Weights of a small text-conditioned image diffusion model: num experts 16.
Rows from block 3 of the denoiser of a small text-conditioned image diffusion model, named by matrix and row number. Rows with one number within an expert belong to one neuron, the router's apart. Each number is 500 + 25 x the weight over its row's rms, rounded and kept within 0 to 999. All counts start at 0. Numbers have three digits each.
After each expert's rows are labels from the 100 images, of 14976 (inputs lightly noised), where the router gives the expert most weight on average: "responds to" is what is common among them; "colour at peak" is the nearest of a few named colours to the mean colour under the peak. Only what is clearly more common there than usual is listed. The data: photos with spoken descriptions (Open Images, Localized Narratives).
# router: router (model.blocks.3.mlp.router.weight, 16x128, trained with AdamW), inputs 64-127
# up: expert up (model.blocks.3.mlp.up, 16x128x128), inputs 64-127
# down: expert down (model.blocks.3.mlp.down, 16x128x128, transposed), outputs 64-127

# expert 3
router.3:483524528498494523500492436516494476482447502503505498492504465481451487461476515463477467500489533489487481506475477480500494484535492541518530520517516512512496511488530519516523491543535508
up.9:529524472476532531460459500543510505498485519479513496493495509545513515547472515503507516484488501485492464473510470466523487474536495489518493493489510462520496501460438546523461462473484446
down.9:539495527540514517462536548537558523486466503503488480493503485547512464490486517496508488524492474496489459495505501501529501538517522484506494468522525438522483503503521461510524440524486476
responds to: text has "grass"
colour at peak: grey

# expert 12
router.12:447465492487457493529517541484527480559509487488452467455503466491497499479471475504501502477492477484521514512491510529542501505492533531505576511508525485515496489577537508512526508501522500
up.9:501509492465484511499498487483485504510510491457475496530550510498482528482517487484540503485490554550509512507487495474527506500483478489562483505472471493493460462523531504481438507504477531
down.9:462589497521481473541485539516517492523524492459479510461494489493490539521469501465546497492503550519502483474520542500466533508511490495517534461490478483498485485478460508520482527493502498
responds to: text has "dark"
colour at peak: black

# expert 14
router.14:427498491470502471550467555517530475536463546519471467458500513466458506483497498501454486475497513471509497525489503465537521486463545533526529518517496495513533508535462509484525525448514509
up.9:539515510500503481498534454501505486519522505488492491492531551522497506533508503479505472505484523531492518481557467487501501503530507470516514465498488525567512554460447531473485475532485469
down.9:473499484512518517534517502522545516443505502455497512480494538466533483480499523526520499505470478468506496494469534473537558526537486498495517473471522505561482481514506454459513511493495503
responds to: text has "red"
colour at peak: red

# expert 5
router.5:469511515516529486470549453516498534437546433503536517489506503502580490491491496533478508508496529534493504473508498535473482475526486442503480490499548480522466488481518508504515478496540487
up.9:477500505524549509470489472510488465548480490525531529506475478571534524490519470502461554485497521474527527517562518501496480543514488489519495432489499496460493485501543484468500485505484499
down.9:547490507489505513496485533499560517480451556519539514463483454505457474498491497478484517493474521507530504498511475480497504512502535527508510521505479501556562535459465481492435458489500478
responds to: text has "white"; text has "text"
colour at peak: pink; white

# expert 2
router.2:467486473518479537464459559496462527509482494470474482503522490509484478502520492487549503507514474488513512490475479534487518543484545476542531463510477470486503476513515477474500482515414546
up.9:515497505473488501522545523526517500487536463526506501509519478521485491467523517462500516521526515504509515440468530510503532525465524528496459445546521521463516497512486449550485506474545495
down.9:490511490514494482523509520439513489533518514476476479494556504504497461516525503507481462503507514532469488540519503507484532520499458485535513532450522501495492511510485493501482462434488512
responds to: text has "water"
colour at peak: cyan; blue

# expert 15
router.15:431487478490495534487508489517511524526498501498474506476467504446488492509496485517478528485470485493496501530537517489501462481465488538496452518479504490477544487520468515461508518464471473
up.9:518525519488515513516443446499460523519548527502506471489472439442469493522477503508490469529527485513471443480510489521531548518489502507481503477467477479448520509526444484542490506517515470
down.9:495516522518475460473470492475527496482454546516488499531463547523511500475478546516469566529484521489477489524480471511491521513530427498532509490528507505522519503531501466488467466483474482
responds to: text has "man"; text has "dark"; text has "guitar"; text has "playing"
colour at peak: black

# expert 9
router.9:450500475492497549490494524501465494504483547491486518474507500500499507492474473508563528512505511500507504537455481466488480517512517580505502493507471475484502499498456504523512495496440509
up.9:513491507489518498498450524471494542535463526523569452524486484506501535503487549472495500464486486516487519495497502493490513508473445522539519520537493515507481468499486501539528454444491528
down.9:558504487516497548508475511510474505548523517520471548516495491486447475549459514465521509503511494490486479488475502497431478521500483549532468499481515513540512472477441479509511497491490475
responds to: text has "dark"
colour at peak: black

# expert 7
router.7:560493483520503501507523472507508482542476493519518496472467516533468500497516507463514500482522481530497508503527510472450485533490528509446435518483483516471530512447442508460507482515478486
up.9:509446553496491482486517484503491500486494485507475530467501531505522516522466514516512544530517503514491533505481486489455503449472509495486506512476492472527496504486453499489488502521474507
down.9:495505484534456554521481477509495453473516480535485491509491484505498480483486498508493484524501516501506539503446483462473508486477508499492486484498489514483475519485522512475498503526531516
responds to: text has "dark"
colour at peak: black