{"model": "text-conditioned image diffusion model", "cond_dim": 192, "text_encoder_activation": "gelu", "text_encoder_num_experts": 32, "text_encoder_shared_expert": true, "fused_qkv": true, "qk_norm": false, "shared_expert": false, "beta1": 0.95, "shampoo_beta": 0.95, "precondition_frequency": 16}
Rows from block 11 of the denoiser of a small text-conditioned image diffusion model, named by matrix and row number. Rows with one number within an expert belong to one neuron, the router's apart. Each number is 200 + 20 x the weight over its row's rms, rounded and kept within 0 to 999. All counts start at 0. After the name is the row's rms in percent of the matrix's.
Before each expert's rows are labels from the 100 images, of 14976 (inputs lightly noised), where the router gives the expert most weight on average: "patch colour" is the nearest of a few named colours to the mean colour under the peak. Only what is clearly more common there than usual is listed. The data: photos with spoken descriptions (Open Images, Localized Narratives).
# router: router (model.blocks.11.mlp.router.weight, 16x128, trained with AdamW), inputs 0-63
# up: expert up (model.blocks.11.mlp.up, 16x128x128), inputs 0-63
# down: expert down (model.blocks.11.mlp.down, 16x128x128, transposed), outputs 0-63

# expert 15
patch colour: pink; orange
router.15,128,157,195,184,187,203,219,190,179,203,194,167,225,176,217,203,196,202,224,173,202,205,194,184,196,198,184,200,151,202,214,201,176,186,201,200,154,178,212,214,209,209,185,201,199,201,224,224,162,180,213,210,218,219,222,207,210,253,216,173,217,234,204,217,187
up.3,108,206,205,159,171,191,178,187,227,211,203,200,187,235,184,198,215,221,183,186,203,190,209,167,195,176,219,201,197,231,208,205,195,226,159,177,204,197,226,226,230,213,230,216,193,219,226,203,206,211,202,204,190,197,192,180,209,187,231,195,195,227,201,236,240
down.3,107,190,213,188,181,226,210,166,202,198,193,204,216,204,216,220,225,171,193,222,164,209,215,215,205,233,189,186,164,228,181,201,190,234,199,212,195,221,189,185,182,186,193,212,199,200,194,191,216,206,230,168,204,189,211,193,215,231,259,189,222,208,195,235,226
up.4,084,198,219,172,228,218,234,221,215,197,192,179,244,181,204,185,183,189,215,189,218,206,199,169,233,204,201,177,184,231,184,195,229,215,202,220,213,196,204,204,208,219,183,199,214,196,226,228,194,167,203,231,197,217,208,226,201,204,195,197,169,162,199,196,200
down.4,093,210,202,176,190,218,229,212,204,207,183,186,223,256,137,199,157,201,214,195,208,186,197,236,210,224,201,215,204,175,212,212,202,175,194,207,188,199,199,170,183,189,230,203,188,217,197,198,202,187,190,176,196,228,209,185,213,211,191,212,199,188,199,160,210
up.5,116,194,193,167,208,219,187,169,246,184,190,203,192,186,199,197,195,189,201,211,229,191,232,210,203,174,202,172,171,234,196,209,170,190,192,201,216,255,197,169,193,221,202,186,230,217,202,193,210,184,244,189,207,195,205,225,190,183,194,182,177,193,176,189,213
down.5,107,197,222,184,188,199,202,164,161,149,205,226,218,214,235,214,213,223,218,150,177,220,169,201,187,219,207,225,225,223,205,184,190,199,224,211,193,223,192,218,210,192,223,198,216,206,191,189,225,210,165,222,214,180,197,235,192,203,195,191,238,187,202,187,200
up.6,078,219,223,193,193,216,178,168,210,181,200,219,207,203,204,166,200,245,206,179,187,208,203,202,185,201,183,183,172,179,179,169,169,217,187,204,159,227,177,192,210,211,208,167,159,181,206,197,209,188,171,218,233,205,203,173,177,220,220,189,179,204,203,215,222
down.6,104,209,215,216,199,224,221,226,185,203,189,209,195,147,190,204,208,198,210,221,181,188,188,154,190,236,229,216,166,149,166,208,170,209,215,170,227,193,217,213,171,217,212,205,196,206,196,210,175,179,167,184,187,209,191,189,186,213,197,214,194,221,175,198,228

# expert 4
patch colour: grey
router.4,130,167,195,187,188,181,230,213,174,196,198,220,203,199,193,204,177,193,176,195,186,218,179,202,210,197,181,228,205,188,198,204,221,176,214,185,172,178,206,190,205,223,237,211,220,209,231,238,145,218,219,199,205,225,191,208,197,244,214,204,206,203,210,195,223
up.3,111,215,204,172,195,179,189,194,171,208,185,179,210,193,212,228,189,201,228,184,189,238,205,195,239,213,211,188,214,209,155,198,208,212,199,183,193,183,199,198,234,227,178,180,238,170,227,176,195,203,164,235,197,217,243,202,224,204,184,209,173,250,183,175,209
down.3,102,216,191,178,167,206,198,197,238,215,205,182,183,203,197,182,206,179,235,215,194,159,194,204,196,203,191,199,197,199,216,170,205,214,217,216,207,205,227,208,190,180,164,206,250,153,236,224,199,184,240,182,218,238,163,226,208,191,192,197,225,223,203,151,207
up.4,095,205,229,185,196,154,242,169,206,193,193,216,217,214,203,206,197,210,205,195,195,182,213,213,222,199,228,207,211,233,182,217,181,130,201,167,199,233,162,236,195,192,227,214,227,198,219,195,213,187,221,181,196,185,222,194,211,190,177,178,188,153,224,190,189
down.4,101,205,208,194,206,186,203,185,201,189,183,209,195,229,163,206,201,172,172,247,189,222,195,200,155,221,195,212,189,215,145,196,196,186,241,222,217,228,147,164,172,193,205,242,244,180,210,229,216,220,164,183,180,226,207,166,181,189,206,193,208,203,178,201,200
up.5,082,210,189,210,208,230,191,191,181,187,220,185,193,190,220,202,192,190,169,138,198,196,160,214,229,227,137,198,205,201,184,191,198,162,220,208,185,175,197,197,213,184,219,221,211,224,187,236,198,192,226,194,178,231,218,194,240,211,218,202,223,209,177,188,201
down.5,104,196,164,182,193,198,197,201,192,215,204,214,234,219,149,203,171,198,184,235,197,202,200,190,226,180,168,210,206,192,245,173,197,187,162,211,225,202,206,193,183,210,204,214,221,204,219,167,212,228,176,214,211,228,174,194,172,201,235,212,175,229,217,185,200
up.6,071,226,207,213,203,196,201,196,222,177,186,219,200,181,169,211,204,181,189,237,204,193,159,171,205,196,162,201,175,187,177,202,217,194,211,208,185,168,203,185,203,227,209,224,200,232,203,207,158,215,207,228,174,190,199,180,177,198,195,215,223,203,210,189,183
down.6,083,226,161,184,215,229,218,183,179,182,182,179,196,207,216,200,175,174,183,200,220,221,231,198,198,205,180,214,199,192,235,197,242,198,175,177,216,163,230,203,193,161,205,208,190,229,212,190,224,185,185,167,212,175,203,199,218,213,203,187,199,194,214,210,192

# expert 8
patch colour: grey
router.8,073,183,213,175,217,224,181,200,223,180,234,202,190,212,180,217,219,204,197,213,212,220,220,200,226,209,237,200,231,183,192,194,198,203,186,217,232,189,238,204,207,217,187,198,207,184,176,175,195,207,180,186,168,185,169,205,163,162,175,189,182,171,182,198,193
up.3,096,202,241,214,200,194,185,191,189,204,196,199,214,187,217,216,224,217,232,206,207,180,195,206,157,198,223,170,188,223,213,160,217,209,148,157,232,224,197,200,227,210,216,206,184,183,230,197,211,192,214,219,163,175,198,205,195,190,249,193,190,211,171,190,208
down.3,101,229,195,169,180,175,203,192,202,194,172,176,223,190,186,201,215,218,239,193,188,209,196,245,183,213,201,210,221,204,153,152,192,195,213,164,160,225,201,178,204,196,192,205,175,193,199,227,167,190,199,201,228,160,196,208,267,163,235,186,172,177,212,205,218
up.4,090,207,193,209,249,239,204,229,180,192,174,195,181,188,183,252,215,192,224,172,197,191,196,180,196,191,250,216,178,192,232,196,196,206,157,210,185,214,220,247,220,198,223,207,167,208,214,189,225,176,209,211,230,194,182,196,196,205,232,209,188,202,223,218,168
down.4,096,170,150,187,208,202,216,204,205,222,179,164,169,191,220,202,200,195,207,210,181,204,184,205,195,173,221,199,221,194,203,163,166,167,229,192,215,215,213,194,198,210,219,184,187,208,211,163,212,231,188,175,220,202,219,233,216,191,213,231,200,158,150,191,177
up.5,077,190,189,246,222,214,198,209,192,225,220,205,193,224,176,221,230,183,196,211,207,169,218,169,220,225,189,149,194,160,190,188,217,206,221,216,191,211,192,209,200,172,170,225,198,159,197,193,218,208,207,217,191,208,201,171,218,203,183,206,171,203,255,160,175
down.5,092,192,187,192,213,209,179,187,205,173,199,233,239,189,219,188,197,185,239,186,184,200,192,187,235,192,187,192,231,200,243,203,218,235,189,203,211,192,200,193,182,228,144,204,190,187,196,231,235,229,212,215,201,211,219,204,172,202,206,187,241,199,204,212,173
up.6,093,193,185,231,225,194,231,210,174,222,191,196,215,172,209,228,211,200,169,198,210,236,208,183,221,198,221,188,152,200,195,184,228,197,201,204,205,201,202,222,204,211,222,179,221,198,214,228,228,191,207,207,231,220,226,180,203,179,138,185,196,202,204,203,225
down.6,102,218,210,188,235,202,238,198,212,196,219,183,213,236,213,146,179,160,186,197,199,208,196,184,231,193,204,205,204,203,249,215,194,186,169,176,190,184,223,198,182,186,186,206,202,202,180,216,213,226,216,218,199,216,171,225,207,200,254,208,230,247,231,196,164

# expert 5
patch colour: pink; white
router.5,083,246,187,191,200,206,194,208,204,185,186,176,192,187,209,211,195,153,201,225,180,200,195,199,214,176,193,196,226,219,206,213,182,206,210,211,243,195,203,202,199,217,214,203,196,199,202,200,216,221,172,238,176,180,201,231,192,169,188,197,188,169,206,214,190
up.3,128,163,195,184,202,216,177,221,216,160,190,208,246,187,205,200,194,206,203,200,185,179,193,180,238,157,182,200,195,184,213,185,177,201,214,204,174,230,205,179,208,200,189,228,167,201,211,183,200,185,214,196,196,241,227,199,217,195,169,211,195,217,214,210,219
down.3,136,172,211,227,165,177,241,206,238,191,257,195,168,204,195,208,217,203,173,198,205,219,177,210,174,193,176,203,172,155,215,214,198,206,196,210,192,185,179,221,207,220,208,196,185,212,230,224,193,218,158,203,176,188,211,198,200,204,206,233,191,154,201,194,193
up.4,123,186,185,221,180,172,236,219,183,199,183,194,173,209,175,176,221,168,202,198,227,205,203,178,192,205,197,223,216,216,206,181,252,187,221,210,186,189,201,209,165,195,191,188,205,177,217,230,183,211,220,180,227,254,186,206,210,221,206,184,230,204,202,189,236
down.4,106,134,245,192,235,180,167,210,197,202,207,216,204,206,223,177,207,173,181,232,215,208,198,220,174,227,174,208,162,205,216,212,211,179,192,217,173,190,164,212,183,186,179,206,213,207,198,233,168,204,204,229,179,173,190,215,230,183,178,207,188,198,194,191,223
up.5,150,194,185,205,187,188,208,196,227,177,176,195,189,233,227,180,188,189,229,173,177,194,204,214,249,190,192,186,232,197,188,184,206,173,201,203,190,222,204,218,207,207,200,211,185,204,238,210,215,181,234,224,173,208,241,207,226,191,221,196,214,209,218,192,210
down.5,125,207,210,215,152,183,185,210,201,180,194,197,207,202,229,225,205,213,209,201,168,211,184,218,209,215,200,226,213,224,206,184,207,203,209,229,222,177,246,211,221,207,212,217,181,185,222,158,173,191,185,166,211,211,217,205,188,196,225,196,188,228,210,168,178
up.6,093,194,195,205,193,181,200,189,213,201,204,218,185,184,210,212,189,188,246,174,173,169,192,173,178,165,224,217,206,177,228,234,190,164,185,173,190,174,233,170,190,177,170,197,223,154,201,206,198,194,201,218,189,180,205,207,173,214,224,189,201,213,197,163,206
down.6,101,217,190,207,200,168,177,195,207,206,201,176,194,212,216,195,218,235,222,202,169,199,197,210,198,188,205,186,218,208,176,201,231,147,212,175,158,182,216,193,188,191,191,218,205,197,212,192,183,208,222,240,212,198,231,216,243,191,196,210,195,191,190,212,190

# expert 13
patch colour: grey
router.13,110,206,183,211,192,182,198,202,195,202,202,184,192,205,244,180,173,211,185,199,223,206,188,181,165,164,203,201,208,195,202,176,248,228,170,195,215,192,203,195,200,178,198,193,189,192,234,223,197,186,211,246,211,174,208,216,202,200,198,206,179,162,197,176,246
up.3,095,212,234,199,227,213,161,217,224,182,182,213,207,206,207,184,193,208,185,228,231,231,210,161,227,202,191,211,160,213,192,189,209,218,193,205,190,189,196,189,196,193,192,181,209,178,197,213,212,197,212,187,221,175,174,192,207,203,203,198,211,164,218,173,213
down.3,092,138,218,204,229,199,248,187,206,206,211,215,198,191,188,209,204,177,216,198,188,195,187,203,208,201,208,198,177,200,205,179,258,182,214,212,188,187,176,170,195,209,183,199,218,226,178,209,161,208,187,175,188,227,212,194,177,225,199,220,192,240,194,211,209
up.4,079,221,208,196,202,228,204,202,227,195,184,190,238,168,211,201,203,192,225,199,204,226,194,194,194,199,187,172,206,188,195,236,168,238,195,188,190,184,184,181,192,212,201,197,218,177,180,223,201,216,207,204,174,180,216,183,183,186,198,230,195,209,184,208,204
down.4,097,203,216,225,205,185,231,179,218,158,193,181,209,202,185,220,214,212,202,233,196,218,203,188,218,199,222,189,170,187,200,200,160,219,172,227,178,245,203,198,213,200,229,172,184,192,174,165,195,202,203,199,226,192,195,192,215,202,196,223,189,221,216,209,231
up.5,149,218,203,215,207,202,217,214,215,212,160,202,189,181,187,197,183,203,178,191,178,228,171,217,185,220,173,229,244,204,211,162,218,213,180,215,194,186,199,205,218,171,213,123,203,192,216,237,199,183,196,216,201,196,250,193,182,211,220,180,202,188,184,210,206
down.5,117,176,221,204,203,200,208,203,169,214,165,176,205,187,243,203,218,186,207,216,203,174,217,224,192,229,179,189,202,193,185,239,220,197,233,210,216,193,199,149,211,219,189,202,221,173,195,219,196,196,191,167,181,200,215,178,182,212,171,205,174,206,194,234,226
up.6,102,201,187,167,185,206,190,189,154,234,191,200,201,192,203,189,178,218,245,213,193,193,196,187,184,217,200,236,188,208,193,209,193,216,214,197,183,204,222,205,160,171,197,167,175,196,208,214,216,218,214,228,191,200,221,241,221,220,151,197,224,178,250,185,174
down.6,113,159,205,232,187,207,194,196,140,195,182,180,211,205,208,218,216,194,195,200,260,203,197,191,215,187,181,209,198,166,172,180,236,179,197,211,195,191,237,230,211,210,198,224,195,158,190,208,204,179,207,194,197,214,216,182,216,234,233,213,211,225,205,201,205

# expert 11
patch colour: black
router.11,073,228,172,231,206,178,160,185,200,182,215,231,187,231,176,192,222,217,182,219,199,199,220,211,190,204,227,201,196,196,184,185,199,234,222,198,225,221,153,206,184,193,169,201,190,196,173,198,270,207,201,151,185,162,193,164,244,178,198,206,166,179,189,202,189
up.3,100,168,229,213,224,194,201,196,215,231,210,198,237,198,200,187,200,216,197,221,206,228,204,242,152,219,233,187,193,188,183,168,222,165,182,156,197,193,191,192,185,223,210,215,206,177,199,188,200,202,183,220,203,195,191,180,215,197,234,200,202,230,215,214,214
down.3,111,186,211,202,178,214,167,214,201,192,205,233,204,186,193,168,186,214,199,199,195,210,199,190,196,186,202,181,231,211,228,189,191,206,205,195,222,193,203,186,216,202,233,228,188,196,195,223,188,209,180,186,227,200,217,215,225,220,202,195,199,177,197,167,163
up.4,106,213,239,190,205,211,227,178,170,205,194,199,198,188,245,200,171,161,192,174,183,212,206,214,204,185,176,226,151,200,190,188,187,173,186,154,207,221,200,208,195,216,199,201,215,230,191,230,229,195,202,226,208,188,190,166,205,234,182,208,185,199,227,242,230
down.4,100,160,223,219,186,175,227,180,231,184,168,204,193,199,218,204,217,194,212,185,211,214,194,174,192,201,191,214,201,218,160,229,188,180,209,214,211,221,194,219,207,183,228,180,206,202,207,224,216,201,213,175,192,221,196,188,207,211,186,197,169,216,192,246,233
up.5,085,197,166,188,206,192,177,216,186,193,182,201,216,178,211,200,192,172,199,201,206,192,221,188,198,219,207,245,228,215,216,215,231,213,192,202,217,208,215,206,211,195,178,219,193,205,229,145,203,198,214,233,189,178,221,202,201,185,176,203,203,177,173,192,223
down.5,096,236,222,181,223,231,168,173,184,224,172,217,213,210,207,210,201,220,234,215,205,200,214,180,192,221,217,206,204,179,207,170,211,188,231,189,209,218,196,171,229,172,209,205,207,186,200,227,175,213,215,182,206,190,192,227,223,153,224,209,181,183,211,202,178
up.6,090,221,198,226,201,187,207,230,207,166,188,216,206,175,196,227,241,163,207,204,212,204,212,188,214,224,218,226,189,201,200,218,190,188,228,229,170,195,169,203,152,192,214,200,187,183,183,223,208,212,222,197,184,211,203,203,204,216,188,177,189,219,161,230,195
down.6,108,187,175,177,231,210,206,197,178,231,204,199,214,189,221,220,213,219,187,181,219,194,188,223,223,224,184,248,228,199,214,235,214,214,158,205,232,192,201,190,211,222,185,205,206,195,190,199,240,205,214,199,179,195,197,163,225,243,177,214,209,205,175,221,192

# expert 12
patch colour: brown
router.12,133,200,227,200,171,237,213,202,215,189,216,202,218,197,239,192,208,221,190,223,181,215,187,200,216,195,186,202,194,182,182,234,188,205,201,172,159,194,203,190,188,209,174,214,196,218,174,236,176,235,195,234,180,210,204,192,193,238,182,202,168,212,185,198,188
up.3,088,210,218,216,210,200,193,206,170,217,186,164,194,177,244,208,185,209,221,174,215,199,203,194,215,193,195,186,215,218,201,215,186,218,209,172,176,195,209,194,215,192,231,197,192,169,202,212,200,163,190,206,170,210,217,231,187,245,209,193,197,210,181,225,205
down.3,105,187,207,211,216,204,207,180,164,194,197,155,206,182,198,192,220,176,208,220,191,197,196,204,223,210,178,227,182,216,158,237,209,223,188,208,209,221,193,234,215,232,179,205,200,209,205,207,268,216,188,205,184,197,187,171,192,215,205,194,190,192,197,207,209
up.4,092,204,176,212,196,177,205,181,189,212,201,204,219,195,189,211,220,191,252,226,245,201,210,213,166,173,202,181,197,234,174,193,212,198,215,211,172,191,234,190,205,180,236,173,177,199,209,172,184,185,184,213,234,226,187,150,196,211,214,203,198,254,228,199,155
down.4,093,202,191,211,184,209,224,188,187,204,224,199,202,186,202,191,260,223,228,167,201,235,204,166,194,192,191,193,194,188,185,184,229,168,203,191,248,213,234,224,203,205,240,197,213,189,173,202,212,229,226,210,214,222,199,197,181,220,182,189,166,222,216,205,223
up.5,110,200,190,189,167,173,200,191,195,201,196,200,196,215,218,203,182,181,202,198,195,192,213,155,169,196,217,182,201,214,181,187,223,167,194,186,214,230,165,218,211,173,206,219,220,195,206,213,187,193,200,226,217,157,228,159,243,188,194,147,200,221,222,207,223
down.5,106,224,196,192,206,207,172,218,169,188,192,188,180,201,174,186,203,201,220,218,204,203,214,198,216,148,246,193,224,193,212,191,199,184,210,212,216,233,210,174,189,184,221,196,212,200,157,215,176,209,203,185,208,195,246,198,199,217,222,197,232,209,200,230,200
up.6,101,210,204,199,185,203,170,190,178,200,206,200,195,211,189,222,229,191,223,202,193,197,206,204,155,217,215,229,188,204,222,217,170,186,185,184,212,181,200,232,229,224,205,185,167,209,179,187,207,215,187,173,177,191,213,191,211,215,202,227,182,220,224,197,193
down.6,098,188,213,184,230,208,208,169,160,166,143,185,216,199,193,180,200,188,213,188,237,220,222,197,235,209,163,201,193,194,202,203,189,210,203,218,176,227,132,179,182,189,242,172,181,208,194,194,212,193,198,173,206,184,180,184,174,197,174,230,233,191,167,189,191

# expert 0
patch colour: black
router.0,081,206,200,196,223,213,195,193,208,204,238,232,231,188,184,187,194,229,187,209,200,194,195,253,210,208,216,188,192,193,173,190,214,171,175,220,230,179,204,200,185,195,179,185,217,216,170,169,189,202,189,198,174,189,170,195,174,136,160,192,196,184,201,189,181
up.3,100,211,211,196,206,188,213,218,215,225,213,187,189,183,208,224,213,179,211,212,208,233,194,214,179,201,200,228,176,231,200,191,227,154,197,170,216,189,163,183,188,202,233,161,231,204,205,225,258,213,191,224,183,185,238,206,208,198,172,201,203,229,243,169,240
down.3,104,154,218,201,158,191,209,199,189,225,192,198,193,164,239,174,193,202,214,203,208,202,204,218,190,215,178,209,187,212,184,220,182,184,198,190,219,216,168,201,190,193,228,183,187,216,210,209,160,180,193,194,206,207,151,190,213,241,208,210,161,192,202,194,209
up.4,106,181,196,179,179,193,228,215,206,203,219,213,196,179,229,199,211,202,203,214,211,186,217,182,183,200,200,178,194,218,192,212,235,217,182,213,198,192,200,191,180,183,205,183,162,177,230,224,186,201,197,186,216,212,198,187,217,209,172,225,187,185,188,230,255
down.4,105,201,170,176,218,223,215,199,222,179,237,196,202,204,209,184,215,187,229,156,212,198,208,176,221,164,206,198,208,198,197,202,190,205,200,170,187,233,220,212,219,181,165,199,222,221,187,182,196,206,211,224,176,192,208,213,260,264,181,204,220,214,193,225,193
up.5,104,182,203,188,233,248,186,195,201,175,213,219,193,217,204,169,174,235,167,177,210,169,172,222,206,197,188,191,212,198,201,223,176,189,189,204,208,198,172,214,225,201,191,169,199,216,203,186,210,218,199,168,249,232,177,183,170,179,191,188,239,170,205,186,208
down.5,092,194,203,185,203,189,216,199,200,208,200,207,185,187,183,205,175,204,185,193,189,205,210,207,167,211,180,199,190,168,231,181,211,183,218,223,181,214,144,183,184,190,148,231,206,201,219,192,140,175,186,173,158,208,225,200,192,193,170,203,194,195,213,183,212
up.6,107,225,192,203,203,219,207,218,198,199,198,200,179,205,224,188,194,224,167,204,201,219,214,200,199,196,163,206,217,178,182,216,218,230,164,192,161,218,210,197,174,216,188,183,201,196,175,228,178,186,205,193,195,241,224,186,216,214,151,205,182,228,187,215,205
down.6,114,141,243,200,199,171,208,200,189,187,196,224,185,196,204,161,214,189,235,176,205,224,198,209,212,205,212,192,216,192,222,236,188,210,216,215,181,190,163,190,201,176,194,227,212,216,190,210,177,189,199,199,184,166,195,190,226,191,177,222,203,198,195,197,221

# expert 2
patch colour: white
router.2,075,220,220,198,213,209,214,192,209,197,184,191,236,182,181,226,189,207,226,203,225,194,219,220,227,202,195,209,206,221,238,244,213,185,171,215,196,246,235,204,223,178,215,174,167,189,207,171,219,161,190,195,209,213,180,182,167,189,224,198,193,212,180,186,201
up.3,097,207,255,231,213,219,176,198,203,160,204,177,208,202,183,149,187,210,187,228,210,185,167,187,198,173,189,205,203,170,185,184,205,199,204,197,213,231,219,224,215,206,218,206,210,200,226,182,212,205,171,206,219,197,201,230,181,168,153,213,199,191,224,230,225
down.3,086,227,180,177,193,217,204,197,176,206,187,152,224,201,192,219,187,228,211,209,174,194,219,214,215,202,207,207,188,192,205,237,202,129,190,183,159,169,243,197,190,212,215,215,199,207,208,179,184,177,224,192,204,230,192,206,259,171,194,207,218,220,180,216,206
up.4,128,215,186,192,185,195,196,216,195,211,215,209,224,215,184,159,247,212,199,210,200,221,205,218,215,209,190,222,216,232,165,201,177,177,176,199,203,216,212,205,198,209,207,220,195,203,202,155,175,200,223,203,230,192,210,194,207,179,232,195,229,229,189,211,191
down.4,109,135,212,215,211,213,185,206,198,206,207,197,217,197,214,138,181,163,262,186,182,209,194,182,212,187,213,173,201,212,189,202,220,213,194,218,209,191,188,178,196,191,202,195,167,213,217,170,249,177,209,221,206,209,208,206,206,248,188,204,206,185,216,227,195
up.5,108,222,208,200,218,217,191,155,193,202,172,186,182,200,233,228,161,174,210,222,194,181,168,168,229,199,202,197,202,182,187,216,191,222,194,183,204,206,207,230,216,192,213,206,185,183,202,241,211,197,167,217,169,177,238,184,212,205,202,168,157,174,196,162,185
down.5,098,159,242,223,217,197,206,211,179,208,161,204,194,186,184,197,201,226,186,193,168,211,168,212,197,212,218,193,182,200,209,230,185,194,205,217,221,198,156,189,206,167,181,206,155,181,196,206,182,176,165,189,210,199,193,177,209,189,192,176,201,214,206,188,220
up.6,099,223,176,215,210,212,216,147,194,220,180,195,176,197,198,167,160,190,212,178,190,178,180,243,208,184,165,176,239,234,213,209,236,186,232,129,200,240,234,210,224,205,214,206,189,223,214,201,197,208,221,217,203,208,194,213,226,194,194,178,214,202,202,222,230
down.6,088,236,182,212,203,204,210,189,228,216,237,171,203,212,176,214,185,212,187,200,206,165,196,186,185,177,201,179,196,216,220,208,175,173,241,223,204,207,267,221,191,182,204,193,217,197,196,216,221,200,174,201,231,199,190,209,157,207,207,175,204,180,172,233,202

# expert 6
patch colour: white
router.6,089,186,214,201,237,219,202,215,170,179,177,155,183,173,210,220,194,180,212,200,202,207,185,178,242,209,175,210,195,210,205,201,188,168,173,191,197,219,193,195,228,216,240,176,202,177,199,183,238,175,196,189,215,193,212,248,189,201,190,194,190,194,190,209,219
up.3,078,196,213,219,224,206,173,221,208,243,175,183,209,223,195,190,194,201,231,182,207,196,213,200,197,175,233,226,188,171,178,196,225,201,196,187,184,208,230,236,200,160,208,223,194,187,197,176,218,234,230,218,196,190,197,194,214,177,216,193,169,183,197,182,175
down.3,103,166,229,201,164,181,177,193,178,171,191,206,215,214,197,189,189,178,188,201,181,178,177,191,191,198,169,175,240,222,229,195,256,215,190,233,245,193,220,189,188,181,195,172,184,165,220,210,239,221,204,204,177,185,189,187,202,209,178,236,200,188,200,209,195
up.4,108,203,210,220,233,221,177,178,181,187,167,193,214,187,159,253,189,162,244,196,213,202,208,157,238,218,220,188,220,215,203,219,185,209,191,209,187,210,215,231,212,189,201,200,189,193,201,168,191,170,176,199,189,232,223,175,172,210,236,192,220,174,209,200,185
down.4,090,149,229,210,194,206,158,178,183,200,192,171,192,220,219,179,176,235,240,198,190,224,194,228,219,167,206,181,214,199,230,197,178,174,197,201,225,184,168,180,238,202,189,198,190,212,192,228,184,200,202,195,203,182,194,170,218,188,195,187,211,161,192,181,183
up.5,086,197,261,184,221,208,219,198,204,213,236,205,194,210,209,183,191,223,223,218,187,213,201,231,182,185,199,212,227,180,179,185,177,212,183,183,180,228,176,198,189,204,189,243,196,213,215,208,202,236,172,204,200,209,193,195,169,211,198,184,164,217,190,180,194
down.5,111,189,218,217,179,201,178,193,144,215,172,190,193,182,215,172,183,194,238,217,168,184,189,226,176,228,224,211,206,199,200,214,182,192,164,167,213,203,210,201,166,207,190,230,203,185,196,200,228,150,231,204,187,200,195,204,220,218,201,207,213,201,196,184,200
up.6,107,167,214,189,215,197,193,192,177,196,190,220,202,229,236,178,178,234,202,190,197,196,150,215,217,200,186,187,205,177,226,194,169,190,211,174,187,169,198,186,225,213,192,188,202,212,190,234,156,207,200,221,206,221,192,202,195,218,219,232,232,185,200,196,187
down.6,099,225,208,249,220,229,206,206,153,217,195,147,214,211,185,148,184,204,191,210,221,183,182,214,237,200,205,184,191,199,202,211,217,215,155,222,212,215,179,202,208,189,204,198,199,203,206,183,218,228,194,201,195,188,193,212,166,211,220,181,223,213,211,226,219